config = dict(
    model='image denoising model',
    dataset='crops of objects in photos (Visual Genome)',
    train_examples=61751,
    image_size=32,
    grayscale=True,
    crop_scale_min=0.5,
    horizontal_flip=True,
    task='denoising',
    loss='charbonnier',
    noise_std=0.4,
    arch='unet',
    norm='batchnorm',
    activation='silu',
    widths=[48, 96, 144],
    blocks_per_level=1,
    block='basic',
    dropout=0.05,
    attention=False,
    upsampling='transposed_conv',
    init='trunc_normal_002',
    residual_init='zero_last',
    optimizer='muon',
    muon_scale='original',
    lr=0.0089,
    momentum=0.95,
    nesterov=True,
    orthogonalizer='newton_schulz_5',
    adamw_lr_other_params=0.0023,
    grad_clip=5.0,
    steps=20100,
    batch_size=128,
    epochs=41.7,
    lr_schedule='cosine',
    final_lr_fraction=0.1,
    warmup_steps=400,
    weight_decay=0.02,
    adamw_weight_decay_other_params=0.01,
)
Rows from block 2, named by matrix and row number. Rows with one number belong to one channel. Each number is 500 + 40 x the weight over its row's rms, rounded and kept within 0 to 999. All counts start at 0. Numbers have three digits each. After the name is the row's rms in percent of the matrix's.
# convs0: first 3x3 conv (model.mid.0.convs.0.weight, 144x144x3x3), inputs 48-63, a 3x3 kernel for each
# convs1: second 3x3 conv (model.mid.0.convs.1.weight, 144x144x3x3, transposed), outputs 48-63, a 3x3 kernel for each
convs0.67 100:534511496472483477401446511521515490439403415445491468505517552537520485472559537537487489594546465509537479474504460472503533537501537481493495507523502535563499460470450464515399361476456483541548500494508555440470509491447459534504381481527559576522495526477437498508508500518517457476526531533531452474529484417500516505493510479463433442493512462478501506497512496483482430460481496468429437498493445503534482550485417466475452
convs0.68 098:529494483524534553567525469582528482766536553523497470466433488452436496465477468464512490422510506524497473505461496513477526503519570539561499508562480513523516528477514486471501575522536526564470502517469456481493473504481490556524506522472481530488476491485557546474498548526470529462475508504452537503458512499478516503546529497504482508551548542478540542445500477462519519424439487467560498469494475417519463430509490477523468
convs0.69 103:548491478508507437467502469521433372587508432498475369485521487435498507434427483504524531537540567504537514570451461558492502539522553534521495508516441499465459489500496482436480503433498475515517507536528574563581531486510489466457527499516530487580436471533463468477560553614557572521542501576470480506471532597513538543508498485582547492511510501426484452443507461465508505495501501472494548552534600540511503529509563507462496
convs0.70 096:487469510468465541482516531495468487438512568514477424511491474476462522496473503482444431454478450439482459452457485505467490503489504530528516494496549484496532451544548482502535511508479502463451538516415547572473455469484490494498495449463523538522527531526490500478487513412526534472477456440509463495567556472510559456556513505548508469487458442524480464559460487503490481448473518531553525450523487504472447476461467459481461
convs0.71 096:515496456462451434458409449500507567511446421592536467474509508523521530509504525505456466541499502424462502454441453505502453508529528490468454505549538494484454471485424516481472512530508506464441479453423497480437483515514531463499510505506488454479488499475488503475445484472449463525440531496582560422553561414494509428528500499539539488477511546472494525455517520486493502480469464477498516496509537517473449520501395523512488
convs0.72 099:506564583477538546466484535372495576431517557428492509535453420519468505557501510395451483453475505467556516530465451539454477483442535499505522434464537430507521516480513509479464513497486439519502425487514450485475569453436564463447511506465584536477527491462527506484507505491492493510530489512492479510479542568496500498517503506495549528484537542442479442485497446467508511517485477557512503499540521532505422607484434562490492
convs0.73 106:469418469449326406537417482499494537507441456523500478548558481491455457578533552510499418507531503532523518534590452484521474496506475474493505520489497525491504545539514462368427508534570501551515494566499533500520535485509462330453460455507506411452487409419478432416442525455498451496515532492514453490521470477492485529488541469547493516510462466498531481491489511499460487516510528508550520480503519556521482525454462495496558
convs0.74 096:542593498429502493473439450477446519459381434498511512524493507484521505521571503515501456498442413496529494510477544539440503496472454522436477509463420497540486481440459518434470477538481529382532581418520527498483484465486488469488492460503536587546495552561507450516473421458515393476464413500522520498530527518440463484534493507459402460534482484456448425438481465450436475494489524483503492514454489527534520481488557513509530
convs0.75 105:472458474523483504501502498491498501614541499548530524546460486648488440492551494452474499494548488459471501523554541516526534473547563521506516508500516495537519503506498440491532506508477485470452489491474498454477504527544453463517481501494534495508474473492560480490467490516471465499488482483487473532512486563538484481529511537523492455479498481490510477469534526475500487496467512470494547496508505535510551626545592551519475
convs0.76 096:556511488547531449498491457489493470483517550497492466560531508551506465527502521486543477436509458429440452489501478466519489454461444489533500471483465472502509497531487508530490530535546539487552533436525533424494527473456530507473499491488527466412527444439520495492477523568539586501570575423519503487461497470467465441521579556493531570497485507440493478451478455469492485516524497525534587448481495518490426556530437526531492
convs0.77 098:529516524523518496488475512528504525534515567452498528490470497490464506519510534485495471562542458502485465508492510522485469542486419503517496492514507501500522543467544543474535490494505491495574502464560557436505540533586457531543479510514530527505496507540508478532490467480529490470531499429457452489537447493580470489508436474515491464479458478481500490511499504525495494490548472458545597549480517436479490477478445502492489
convs0.78 100:479499506510511522500481539498561467488510444421501462472486460526507504489446509506541542465518509403481465526559501477513492493576539438527453524556484571583497493410472496482506476504535550530490469474474475598569552478510504480508494519579486433477480520532527548505457423454476518486482488516569463460488424433473472490529602546520543500516507458468488500463529522511569529474432457505438498523468465426452496496491506465504532
convs0.79 100:480530559503483555587533538439464510484479480505486459530491495527530518586591514534495447458457422496487510485498513513513495541510498487516544487471496470419458448441472502494519504451487473453518499497508437534561516557523470527493500569498439393462424391425437448460507554480498538507517533498555453441481498476501481488470431472516503490532512528512518523492483506503496538542453446548459463512517532492441501512506540467473477
convs0.80 097:466498514461502466459486425507471462529494448465434432491520484480482476407484505487460477557545537526472516477472482509483467506467509460470470485516491495529509528543523498601484485567510527547480529551554574530519549586531513525483567591498540589525482529447496538442484508435481548477420539525504527486509506475509508486508482514507530506525515497482458481514523510505547535514532470570591508494549518484567552507569571498507522
convs0.81 102:473474483540494517525494497601484515329478741590484374492511470538452434466483466496456529503433495470455516467512437483500486503534493504519517550495511522466445504497511515498503515526557529531492467463465448473481498477517482483534484514557502499537459494547505515543516502498506524532505501483474455472484461418503505443482492549475462514469478515517510466522519469536511448456466516431521563438487566475482495415409609432454517
convs0.82 105:495497531439539528497498515464521444439618561505479426499500516410479528475463489529484530467516464492529507488470485498458491494465506510518505522507508489462544519487506503481503547504562547484473475503550470476529537512476481474526514530547514485506535512510510496492491482497539496430463470492434407524483469580534534495486526521532502470536521497518486499454468540497503546497496542456457503489484557433504484408468507496478473
convs0.83 099:486389468499450540465369414537517518506529443508522487532517521549491513496460473480466510475496473484530506512514526501524469492498480529550468527501496463431519530507487499462494541463490408479520520505522567470461440426505504479518571515526459481469509443497504476518513536511470523466456495529443498524478444458542512444529527543519524514482459474546609522557539507496511503523491448495484504530549554508496518500485504488488530
convs0.84 101:530427502447463548408554513462458473480542553507496530478529527488498472495443490507552534477512490482529497481550513492522482534498546467439490439510518466471515482498517437485525438516504483424532513464535523552537524502512503536536504553513460489474501483467520483530467546558581583527547540503536548492541456455514474446521579531509581540498503519445464519469488497479467482536531495544533466456447482519570551477543553443482505
convs0.85 104:503547520507489511477501518532539456352475668488505532498493502443456495480505558494440448539485538450456503520459517550501476466503510469410497486524463513472474485463518489505484513486476449420527476485503458503447543508495526537528519551516494509535489502529540492552512487483462494476553521520507486480497504564473485476499508500617480492514514560475441487529523482474522494473478517566435506480505473544459494503489560465474464
convs0.86 102:520524514485521522461456532531493470599486432511516484501441481487462437488473455518497449549502494528478483506482537504513569446452500495496545508456542510434552496460520483497535550498497478457531532468534520468535483442466473413494485472477459485490486478498506465473494483499496451466470512534537512476487549516556543525552519486554509546493460504436431464470430459474461483453467481452498511507567508442507532485525510491558514
convs0.87 097:508534494528521427493473528505530532477447489490504477507523556545603472500528449518558461546562494503482486507512488494460400502519453483449588538530515513522521475460556474457539494470484509481481466463528488509532478535500470516527443496524467491553514504527507517497507504522479501485425448438516525469522505414514446468538505495529480435505457443510502470505489501510506505473455446437436461452473506494477411495456371468487424
convs0.88 101:490539497440509483462504539549505510491495552477456483511511510473456457474567532552518502485482504480487470475456493473467518495445491517480492507512529469499510445486495509565484526595497512559473499549499478424442401410398449546418415568423442428463445476471473452467460475530492501547492440521535494504535506454555572488497475445514516512518503500516502491497478513488433464486508540497474507533535490485476525512494539497527554
convs0.89 097:497475529504383488494475518531506475379397372443437479493523501493375486518479500452533454551505421526489455479495459486500479494510452506504499500460457534501474551507516513408476551524444477555427523582522483535528557508504535454515518463525571530546583525556537502500517544515497485513546454479499503434530461456551491458480467437420430425477428416527455572537435519526481488466469473518490488482506494528553499556484471509474488
convs0.90 100:519512507525467467474492466531490404427506573521531551433463459506433492496475448504477480436396471565494484512481508472495505437497532434513508489516519476472532551561511595587488551502473525487423466476478496485507468479500516493504507510513473470495544488473542490516523507519537518521505515575464549506438447458435429451516529496475517508536531496424457439458473499497492558447465477500528475480520527479513517472464465526495455
convs0.91 101:572551576494491496459457483526492591491450385525545514501458477492537528491508494405455559583489436559490474570514472547480525570520560466473479494494486526533529521485526558540534541507508437452445528502482537512484497514509520521489501511506457471479482523495495534515457442429487461518488465535465509535498468499536494483550557560552532540486469469459478500505494520545537572454441458474452436497496481550581590625648558504549518
convs0.92 100:500454475496524492453572498464477432518457446506457421510424533516474470451458494444482517495508474531566494502475463514482413502496477481505478500556508463518544497495485472545507476517547436472497489509469533630580466447485501455455519483449501482435508472476541449463492501570577522479543445473492460512545482505508508476435464489459492482465486466504597527531541498563490553524491516432522479496488503476491499554497479515479513
convs0.93 097:507476535541499547544513517500461490505439528572490457505524592510473480451514492504496500543427446532492493478512479500438454494458508496495560510443511536470510463494530541454477524536564451474485434441543499433446468536555430520571452465484518492532534553565486504534533512588464504507545469481539521492550512474489571540485487491508451438509426463497577558519525505493513497472500488491517462507504493492507500518517496495503429
convs0.94 098:510506549471409505429481448453570575376496591568514476549548536549500541523531525469468470520521523518493483525498399508539461489568503543534509527534511497536466496429459464497523480468491538560483477515501505445494521530463457511566479486533490412455493426511440493478494502475533421468527430479490505492531504471517476475503474506546513483521503520466450506535483483563510459465448475478467475497487501596517424551493462552480514
convs0.95 104:504520541470502532481493479419497432397501524475508464559508552515472485525491504504472513536511480506516502491487462520507458524475539564513571496644519510574545611519504545529541489576513435471493477559479500541476476482517484501511505530500520463513482494458527553451500477489486484463485480470444510517504494513521503517468506520498506514512478507487474540509530495501536542455454464523489442549563492517473472557530416475565505
convs0.96 103:521509473507525414489526456564536400489416472472439479567471537480529494525503584519548516538484509519507476501536458499480461496522526542534464521454497489515459463456482475480453420528457531469447479471453462480416510544524498532500485476444475485521471488510491482416466505506481560502463449516527529546538515521561569501542517530470485475482434465446454463470458499461507489504480521563509462528479534549509514542496523528569505
convs0.97 095:513526536488520529471471538459472433508510586524489462527464506450442435549496530505495521460374480503486504501455463441359439486460472515473489515470529528483517497504469511514516515511531456555504417507417467558481516513521506541502538542533509538536493487519482492480542584557554557487513539529508510474500461468498512437469480545456500507505526531486471462484460442510499468511525501498483520496506532493479511468450541498515539
convs0.98 102:474526529498508454486460451515460487522465450431422548470526465542560511537527524524527487472399409398455542486486458506460450464477513459495481431492501487515525472463442492580513569593478531549527497517520546458452501524512570601509514458428493460514512522482540535511423494529456546474503510519490482508498463472494421466540542539491471474501460526496476493475483542517493500486478452497491451492459453557496522512520537515516474
convs0.99 102:521502485455497538439499535543538461639541411531509494525492523511505507527498515528494521470342395528490450494427510465425502487492515504497508420512464432471503477506533495508454423519511498463462533444425486461465534541520512518460508523519525524500447447499472472468521510463511516482511573478499467503492400435492459484478471469489425491496486496474503474488502447495498463496504496483557491481455459492496518463488506507529533
convs0.100 098:506511546478522535442513514455453587371489661371476590522494490502479476518450471502438469538494532542502474466497502430458451470499488458492524476517479487542496499460509425489556479516593503439443501464465526482489456457540436514625484507551427491539423501589449482577462534563515498482481512492543454439542434494519489517455473485500492491459486539542493455516500481527515477538506473544457451496497513515478510473518616499499509
convs0.101 101:491502523485495538478496505442498515468483394488523536482530562436447472493524524471511506456444520522480453498510503473442441519499485436497480463486425464458507508464530546550539560518559464491484432472554522459462518499444486524535507492533533521507465497507493485529528504454478488474501495520439414457441473538465396426484488462458458489517442441496513529437459480523490495559527493612634636506555587500549503463518599449454554
convs0.102 102:537536527483429431491498523559529507536480482565513521491473437502465392504452452530543550500527499506556491475520553467529507549557502479496489471560546525526477487493493542523484568578533525569565512450474496408426509528482486547527480518540480510457495548514490523497451439438500492476490552457507504448491476516471439480496436473502446451460485484439373445530475473569616518432518550496478461494497468508482476509484462468527466
convs0.103 096:578517497509491486507482536443477465484496513477493519548509520559490483503472476463475474516499487491529544468543500455503512471501572519458472423462432463450429443498464518510484478488479482477453515456479514504488465452458476477507478465500495442456417429437489454451488465455459462437472485448475519488550573526526543474454549505456500461480485429494513494444481505415427466493500441545492513490519497511529517483497457538500499
convs0.104 101:505478509533545465485519437406410402476457410431477465508495462462490485431490480539512446474448488490466531497492472524550491522544522513500558498503548492505496438494494453436470519537446498429506546538478507616528472472454543494426529557471448539524534486441576583449532520505512502503490514534494467483498416501485440451486445429532521499531552526471482517470477533452462482532561500464529494579525520487566505519486510607569510
convs0.105 097:475466537506496548501483517472442585504521555479483520459473470495454511473507508473498495443462479485505519524471496509467519481454472531495472537566461498503455544475445458517517474512507499534562466504530500518485502489511435481491490500471521505476477519539525535501529534524587562492556514482489504484423407479457494488491472523529478502488486503497523538495522524542530500449499505491491537466504518527532489518590557508480505
convs0.106 097:555462460499476490508517523421524543466507493540525487461414361464405452446396484522434470500508502461520488524506507503547503428488466415501446503462471474484540474473481456465438498483428432512395476480450456472435534541518541512513511488492504464503519451497530463501527568511551508488495513531497466458549511457546516447459503536454472512479492505558585539581524560575520627524515532519481451508443458517503500521468481555502443
convs0.107 098:500392523513496467453531498528446497563438473526413472515513598475448502492469520498486515526537513504512511516547489503516485531542514478574503500601523510572507467483494462405515494403490477537521556514462577613532482428496488457494449460485488449519526474522480465519511555394502584458467550484508461490508497490494476506476475481517526521466476513482458432506461437487444475532531487508539506495498477527493470486473462499466497
convs0.108 100:492440453492497497565509498494434438495554548426383481494545508537600493570560524496500458472537481520482511518449446480445492436471519551493507543480506503512518526539474487522465487480490550392516530471520507541485497518485485514468487453453476518502466485474506483492484542495545484472505412450497468483443520502506475421483429488515453449427428482495519489490513457512485466494512500439456500444511490458487414492509467540527486
convs0.109 098:448441471503517520429439520478427447476494468452467405529598547521435509430498527475491465537573510563569479490552465475472471504495484461468495527550469530497433471519495482532478501506519496518534504528496515496465545498490538485517482506506502562514537548518509487494554608572599557536503504465500509531487498525539505510494448483504493520455462450475534540496521491600561529517514500580502522532537516505491459548500528507463524
convs0.110 102:529541504492475495526511480430482470481536550502499503556590527552519522546549582498505502489488489483501495482473462483470466483496513459435469486536463524457481540503497458450484469511497484459492460483487454501502500489565476479513499522481467507513487500497500538497477477590477525522498490410490468462465476506496485501525467442468406475449472495475467519483497498497511518531495528486480511532530491547494454441399414480458470
convs0.111 100:516505501466466456461532538473497513448495550484505479451477485494513529475532540504487539498514475486503508494508539480485499505515506493504516507524448476501520500477508480492544490534444498496484462450526487494470491496514487522557494503499538477508515470518491514541477496511499576583513519534518470479569517505528491484474492518458527598503531566466515529491521497481498528469427509463434513505525555509492509499479464474447450
convs0.112 096:516472489432446484449445506498498468532513482495479515526480447554513466514463489484519553499520582474525474458496516478494498475510466505559582431528540482479498467555606452510559478469478494538504533535490510509457456460463459466484476471508481522556495518537492519546498490539483574520484549514481467538512508539489455494521490500500496545488500516539488460512479460532503502529511555538549535552538512522503494494548544482487496
convs1.67 101:533503499572502488633520479486499496485514492532523503480485542463479519500508534509470477553480453484483442478447461427420463447469461488511486507501448480489430510606505545589493511578517514431451489438462475445443525504511479448444494520480603543501527504461504483479513515531568540511451462493522447452572531491516501463543466506567501509477437475538514533513551545521557561462436467451495448397488517506486505506443482543494511
convs1.68 110:510507480505503529526525505548526509666441521533463458499482500462478491498524537454437534445443575508457506511494492507518516546533540511477497532483488518491486531518565528539503481518516536551546487493484470440500522523522480491511557508564520510453399444457477502452476512533425489507507489505503467469546484444499489480491525460471522486547493471435458448428472481429479460442498521508484536463489466479439487543514558460407450
convs1.69 097:524548507553539488525512519524461462536539534551472437537483554424513647350423538470510500464500512420495535487502487525505470526499418492539500520493469509433462512508491526461429529470527421453493500496541595531609499481471499468488542523524451550540408530533453518528450440486410436498495527612479485563503523617455503529465437495488527542483546607459532563497494550550511560522488499478451477568518499451484571484465543477491493
convs1.70 091:513478475474437435569523490511515528502502555520516550556560578479500538446489485577558537500522476471466444549536524483447474451447497510525501499528517539466430482535495451474419479461448384460499429473506485489503592551555578538550487445395561557548530495501521475462465435496489449480484491483544470523514497505538491526537516558512484526453447495575517498587507513570481516499477531506460532523518578492504515561544534576524460
convs1.71 099:535648588488571565488467504543522497508505481517555546424485540478530500538548518545554526520541489499498453441411519479465508485519512547474488527479513516541523460511484547498472513467466484515547467466526452485505557515479503526481493522494552487542525575538562600541465533561502560563519568554514485459563459379571456433467481429472494464453494413462526490479486503520508499450495554405421517471452501520457575519481544543546592
convs1.72 099:452509464440486509413467501390498504425490497350497523480465545497548537595559439506459484483449453478504454513512549500511546490508521489492452491518469495487541541516518496558524447474490502496506463516500439539503492462489500503494490499445536479522546474488531523485541462451528502417531487492419525506463494470508531469496508504453451463466494493431490509459523540456555542448459480460460498521469477622524414628500424544512474
convs1.73 097:524532529602605580505484537534512523541503542467505473514506465556526473483496444523433486483466547517513540545601528541506457577472475536571556533530553582578532482499520392462460484488502451464455498533532498504531444474480482488460449418419422497501490536482540536498488522459437440463503445491473510546500511538454521549477473504432423409482492510496534490492515487433515487517575519470530517530504445533519481492539503488491484
convs1.74 102:532582466486506450463452454472496492445514433526545463538523566462448505464503515494489498582523510521427457491446472530549551492601582450414501458503501463492461456497495497540458474553529482522465482499522549550525504499527510476542533477548441509542454516514493531445492521489574533456522450460530458445550486375507535437511512468533547529512509453460402463521451490501467499591488553486494499482517567516481477507428469532440475
convs1.75 117:477508516519494470533497479417482496306402453424521520485472497519526462548496499487494500436408501495502467490489521434412417457498485485467530481471482532507488424449519405401443469477517429479478494492486518491506505530516495511510510515481507510532541594466478452475547501464510482461522566528492491541521572631540494550524485532483468458508476514496529542475491462509474504496469455520534527534527545553488463604491465549500502
convs1.76 093:551454451562496462551513488515523528486513455495524482570524459531500506499495562456500550446447499435462424534494488529485479509512495490510470493517484547512506470514508487469498455481546449445404519499445517523515473432451528473443491443401531528540567496459515491459501515484481525504446465480506518516476563548480527548519545488448457487422405434517498512504485511500491536478496484484482407523444450527505506515482467473497457
convs1.77 091:500442469548453467510494459484530542498508501470488439498514521528529472535487470524548532506514492483512468537512519550492488520516437518467478500452434437430480522555548522506525503485521409410457459495479497574589483474539535510509571535528435426445472481421438409445523570550518537518586540542482467514486527539445487512525502495487495461443458471489470522494457515460457509499512464450526477482504520526482448507459455562503450
convs1.78 100:462429443515479497465480538518545517496511496471469464414434428505551506549558487482557566493550508459439497519508441504492491469464443467455461506458526571521636531539502531572525497515532632651543484530452494568498487464427515539502484504512448474465487501561550529517380454405479488484475560493527553480563550474538512510496452461539475529465484508446461407472497484538480505413420409435485471447514493442459486485470471478519516
convs1.79 099:436541446375521455410476485553491495559496449486521508504470446490475451523541520483524501551581465502539506487358407498389436412374449499518520448451496478511509452524478445531537491480523502504519474498496437454440522499528519468562588567590477524536515554521440482443449484475562569513510457495496500474490471444471476389509536475527507518514504470478454448479468483467448498442456498502497474490512436494475459495521499512522500
convs1.80 096:545499480500456510509453486478478490485453495456449490501561609444445531448452477470544578404429514505518585511539557533491432508455435537566531544568575529485494506436501491477492535492518399372396442450480517558579573537524563558563501486484486477509473429524415403467463458472485479466523527543470500495447481496468442465508537559484478529459459495502515474505522465572572541525539559499480583629575574507478431485491431510505489
convs1.81 101:481500460494462448501492500602461461374432608558473453540528464525521500476493516494477530571569509521508487463505459455484455496554481482519528524520445520490447500573521474489433455503513562487451526484489485476439466497520512498498523460471481462489480541523521569455496472454481543533502537498503449572532527640501464566514522472517535468465453459523482507471442522471404454464529457417488484456533561509523511433498535525468446
convs1.82 108:526509494514505487476540560599483413490426506536583488519467490476545550465530509488506503450492486501551546489507501516477470490536495439510529466506513412470458477525513527530488547499459565561481454544535492525546472496519406465466455507519490498473490449413506514446473456554443546554501515550506475513484523500515468477453491458525533492544544514480497495462455476459509500440490494461464492468521503484498516423495547539531549
convs1.83 105:473487530481477514458430493457509498477496511491513481507424498526432469511468459466415497536512459514545448483545479449525471550603562455531522477537511440374391501544559475555518453534493571604479509516481526502559470440446507486512486469506543491504495497468514519539495499499525533537481443470505489505504552561545491477481505509472505483575504497500498529451440497539472505397393401493469490519504490576567454531498509526483481
convs1.84 092:472447445504510465518535464524537557504524525528506501475493505479502483501506491477485511400486483431521501501590497496499459472439457529546546477556493543507517513546465504541456522547476510523474476586485497596553550465515550549530598596533471469457484459478519480496580454501498457483468569429522547537510531497525501478457443467474506464516501457523561529479512532467462546543526562543542562590544550521476423478442380487442443
convs1.85 096:525506475498463462500574533448499452343492472527538497480439468480491461500493426448516532503503487489544502559539540550486519494500528500480485500517462485547526481455483443425465447486524484473455516524472511550522492449425537539516435491502479452454448456490407458482473504518504470434464476507442499493391464460502532511459547508494449445515527427486488424463528468510490460556480474545571451529551504482536467466483463467531447
convs1.86 099:465485413418496444478466468519493527550499480558487534530527498561519499511536508559520495548485455504481421519485501495464476475538509428487426448555539430479478479544517499514519494475528494511511511539528606593581429465479458490498477469489526510491488485507484523503461530550457512522470451486482434411466440443511515496541580523509471495542451477488441491467501539463469547443453469450460496464521490446431469459488452475447434
convs1.87 090:439455468520461479468429521449539539467520497478514507549517520541524542514502516545513516508509445525502511501473497567496483525496518482487509517576549493564542498531521500524523473509520501463489537469499503495499542537532509551558461494546533560502478493535491487484482499516531572482444464425566486449616548463532472499515571470519550487526546526507475456503505510496518515482402409550495479497487507521515523571495506542505513
convs1.88 104:434466463489539502448513499489520564483534541462499501480498459521513496529496515467510517468488478481443507453419542466399527501490502495482503517479497515529532520561464500520484471469483509520485469533479505522500534539546551579558591619604516518485438525532482604536467494489476539536545623538480554501469484506524542552481442544546524521498476490495479502507497536465454495520467477516468501540502493530494543548447502539520547
convs1.89 106:512562466492568499480509450474494493462471459485467469509528493510465541450536550496501459535533438495424446470502499431496467472573529476531496464504499410401430507556562489549518460503452439513524445394468548538522513488493497577512455496504454517520483559491494529488504550524491505500474494476524478457570460386594514429533534525499534533497479502560539528496457491534479558481491525467421555549469506484515503501531461518525457
convs1.90 095:533533505482436456496528537453464482463439486541501499529492560502516496555528506489439522512480456521497488479496505521522485487494476503438513454498496428473455498536487523566456488515467530460477539441478542508548470447539529519480515517553545471499645550512567537528464484505422515477487521445423505542484461500506520573472486426485495482496512501516474522522491523527551564536522529575517519515551541569586512497493474523536471
convs1.91 103:499498474501467466500476451565533533634549492626519519480483441499470442477471476469522561542540533493522583404481503460512465543510469513478498480465500497502493494514565455481494486468457515505499437466467511476432455512447470501457483541482482477473509476548453521548518551465494529477520558588522502462502564527538571541565479492585494536470485514454464510444449450508484495430489455475473456467437426445478502473502422434467519
convs1.92 093:454431501477504472480514487455496519496496476503497487536433481504500561537557499526434570528498545492509533457552470522571478519501521503525531516509500482463507515447508508471533427391416454446501473497467497505536530450432593521485587531512535533520504411503509492531507548421480476449536472432540542511542571475506498493497469526517520477491504543481481536457478504546439475537542426478494475469460469571506488544501517474470512
convs1.93 086:593592478484507497485442539556516504450449489496506460513519551479505502370409417476509441577576481525527518524522515587546584535483551460476459487497493437528560490522451469483494465483450527536488473482525513543505511498560508560533511527526524568560456461496392540500486555560492562534510580607509452500568499432524552509538529539434497543485442503453450552504497549497492511521508514461485498523488577553525466464476508491483483
convs1.94 091:524553516496548538564552488478525559432585572448485459440506523492526470399455446525521497536526474482454497442521533500487521500492551503478551510452586419432497513495561439496526503582483508592585445471528585607542493540489477540545561551540489519504460552574545584510518546490535528448493487453540531475591581542521481431560449471582502541505547494457492421542495445534520512456540474495496490566612571483467486517496531564474452
convs1.95 093:508516532462461557496460474521564536459558494500533515552482435487456423416423465515482531525442526524477523457496500535502496536479428446435421483467480429494449455467475493505476483466468529514444511467510486544488498433504513483517564522515493457462490472476450446525466511454468509492490508494472506515500499549485491543539573565576527490526572581455493469524529484564588608532524473529574549484601609469484504487492478437512470
convs1.96 100:479505466489445496461509510498489528438443452435503508563421444559465458574502535493481470519486471483515410480505471431418443399419464524532562487531544542547543507567541465513530479487452499495555480507513501535483465473427449482469442428473517629552625528554551518510499499491492457505458507476519424507496434510510446504500518553495587449502478456571497509514501504393504465447522529523489508498529544498471463535491554525524507
convs1.97 110:540533506497515510392423490510519519436531652472529465528489499526483509487463519480465527557574576509509540422514493525576540541568484472477466535534481471515491436458505498488470474483467555486473520501496443454450490516473496555489448499485415457445425468482486487518522517565512549580480498557573489514583570556523503497493502489484465513444467488457528500480503486484456394476533527503412451530505527494512510507532547492483461
convs1.98 092:472522465487486477487579488489485495552542474491460456521500502495528547609600559504456494409430473474457435500536482508509519475442435506552482497512446562541511491462472479511508474497516491440482484485503501531509517525533518502490523509458553505479509394508464475484520474555458544493534631505473513527500540515483502482485550519514483451474491455556509489500479474489467497492518502514473480537513457501476458570562545497568557
convs1.99 097:470485478492529477509542524524487495585498501452470437461491525490487477457485485475532492453501379450521439521520512478536526452504506521500491478562515487516485528466513502509537492504524469416451487452473549553541384460495408446434447437391576506539533481527479489474486450533530566520575527475443506550457463447484538491512533565502592549488503503585527542508474503504545554510506523511514597538505531497479486470476520578538560
convs1.100 098:544488456536515495536510520438505513349458501507536522475492488504448485493471510534450510642482505547531551507503545498444445505506463509502490454410467468472494426515459442488468435482440535441488570488484534506465505562593427524562453529504452484507442469477496446464546519507512478484469517567515420504490475525523501467543535533566462532570542513546514538496475549529489499514560524456580594435509514489496514516558638498503518
convs1.101 115:484511500505461490536518505436477490457471481492482469499487492521514491495508501478496462486512561518529498502466498567538544524492462460494446468469511434456430452489505505443437490482447530525513503526505506497476476479464510467526511471422423454491524519498480449492485511534505512534525510528512543489506555546551536565510487542487516499528574576510493521501488497465476481424450473526519464448502505518500478541542505462503516
convs1.102 098:439464493505400491544500473546521527477461473493445469610657440528578487516471478473498489516457488478453498417332477505475555486518507452454487468444505498504495484543508518547497569536559499497562486528508551619484516560519524547527511538542404443523485485520490488495502476515529564508511554542499508491545490490537496506436489539483513562504577571432427459455507432448514506525456515564517474494584478501497562512490533510473512
convs1.103 094:484480500523487506577509533475512464430515486436535481488535534460467484472462493538532483546561521488527494418453558500516557570587556512553566460518522588538481497521519532528529470502530440489530499435504524481493476479516482520510453455506500509448546540553531509510527515519480487512524509491504480443518480419493488432492535511502501515524511558454526490495508512497472447510563554457514508514551508572488447513481489512459474
convs1.104 097:575525547574513460591587536470507516477421417460443391581530565557483562468454481537554505560543484549515444510504518479479466490448472498515530501495444433481432518465446517518516468567508439468512498500474542567512482505485518516424559529469481522502544478488532520557552536544561590529504467526527486520487513534476511481607546537563506435516464535481483568510457512608559595479468533503537492513444471500443431535543504495456418
convs1.105 102:439499493471510480468504497489441484560504560429455489551482505502550455554532485509490528487529485504514558490453491487458490438454559509543511527499451541494385441496525466536509498517517586521491554566488505495507464486497470425440481484517512465539521544543564445510525504504586448496503512560444519461513503394467506435479501511429502520480537516599511455534506489512477487465473528499453514481505538516489520524420466507532556
convs1.106 096:526511513555492500532497481482478423493548502454521499522469436624466514553523531519467464558561490554584413581500492478476487495582517459500498502517494478455448530539509483567505511553504490595434502519439483509506454496478493504461478495485498551508478522502489546511577546638537604533522626535493484512557511455545522509547548546525539522532442521465485527496485527559488560516500506489468496487467448504523465487493509527497452
convs1.107 105:499507506495532502533544455537506530515500468499477468523542535503530507487510458534482451518404524519489545504523497512520494463481511526461500475454526485465522505504511471506511498443479527468516534555525466586593465494487492483486474474467479422508519465498482484516452433480501455477510457420525492492530516471497472477468419471466519486513505513452461423471503471472514474436449471462464488476489497465514403439422411415436425
convs1.108 098:441478440490525509484520473451475528510498442482493519576526485508596571619553498483510535521467521506436537489495518483468483592526544540525582519422500532541540456454465454501476480532492511433522495441514491434496496515518541488469461489480520540564536494471580480503475445481517477461468508463514544522573512461507534488582606529401541532568621533505455422505485480449444483466449469497529508490513487542495528595497501493489547
convs1.109 103:484465510492464472492450476460456461447466488467469458531564511484451498453505465516486490491462478489489530521557583499472462505462518523588576525536545462467481519482475493535505521527446490425478506472494544564533499501486521530471526553501531520507489554486492577558532521464530444459527451515524496548488539552457487503534488487510498483461524505564529550502503473597551511523493454516526430556535490490471479543562544588541503
convs1.110 104:562536498541517527511471463476480474430440431486469491552507546532508513492472514495525532445483494500506545488482474462442480470480560528515516503475470502492516449439421451444458460446493479504520508440433518487503488511478481504468447482485597500519524527586489552525485451468427483436482424450537537490497519471529512502503455460487534526587571439486455452490459487499488477555534483532463471570473455536506595564559565513521544
convs1.111 107:556499447543514452555519489512477516433452484490492536474464482457445497536519508509478475544461512536517600485487490546469472467476437501495485463487510455458534467466513550572485497498540558515505555492474533507540427507528441520580452483509518494491470477449485482452459444497455517468501497506505446503483439611457438515448438530556492495432474504494493558448423490474498522545456493539500507522474534499535498544543520546514515
convs1.112 102:509541534530547518469468466487513484450460456513488510534530519451477500518533514494495448558520479513562474491475466438476481467512469488478407445456440476532500463494468483505496446509493525527496436484478490485485470509549516535518493507475485498504442451482511532516470474497514491518457476458510485518513502491512508506521534511473488532549479513447499601488518534476492498452512466416519533515486429497496507515459472510467507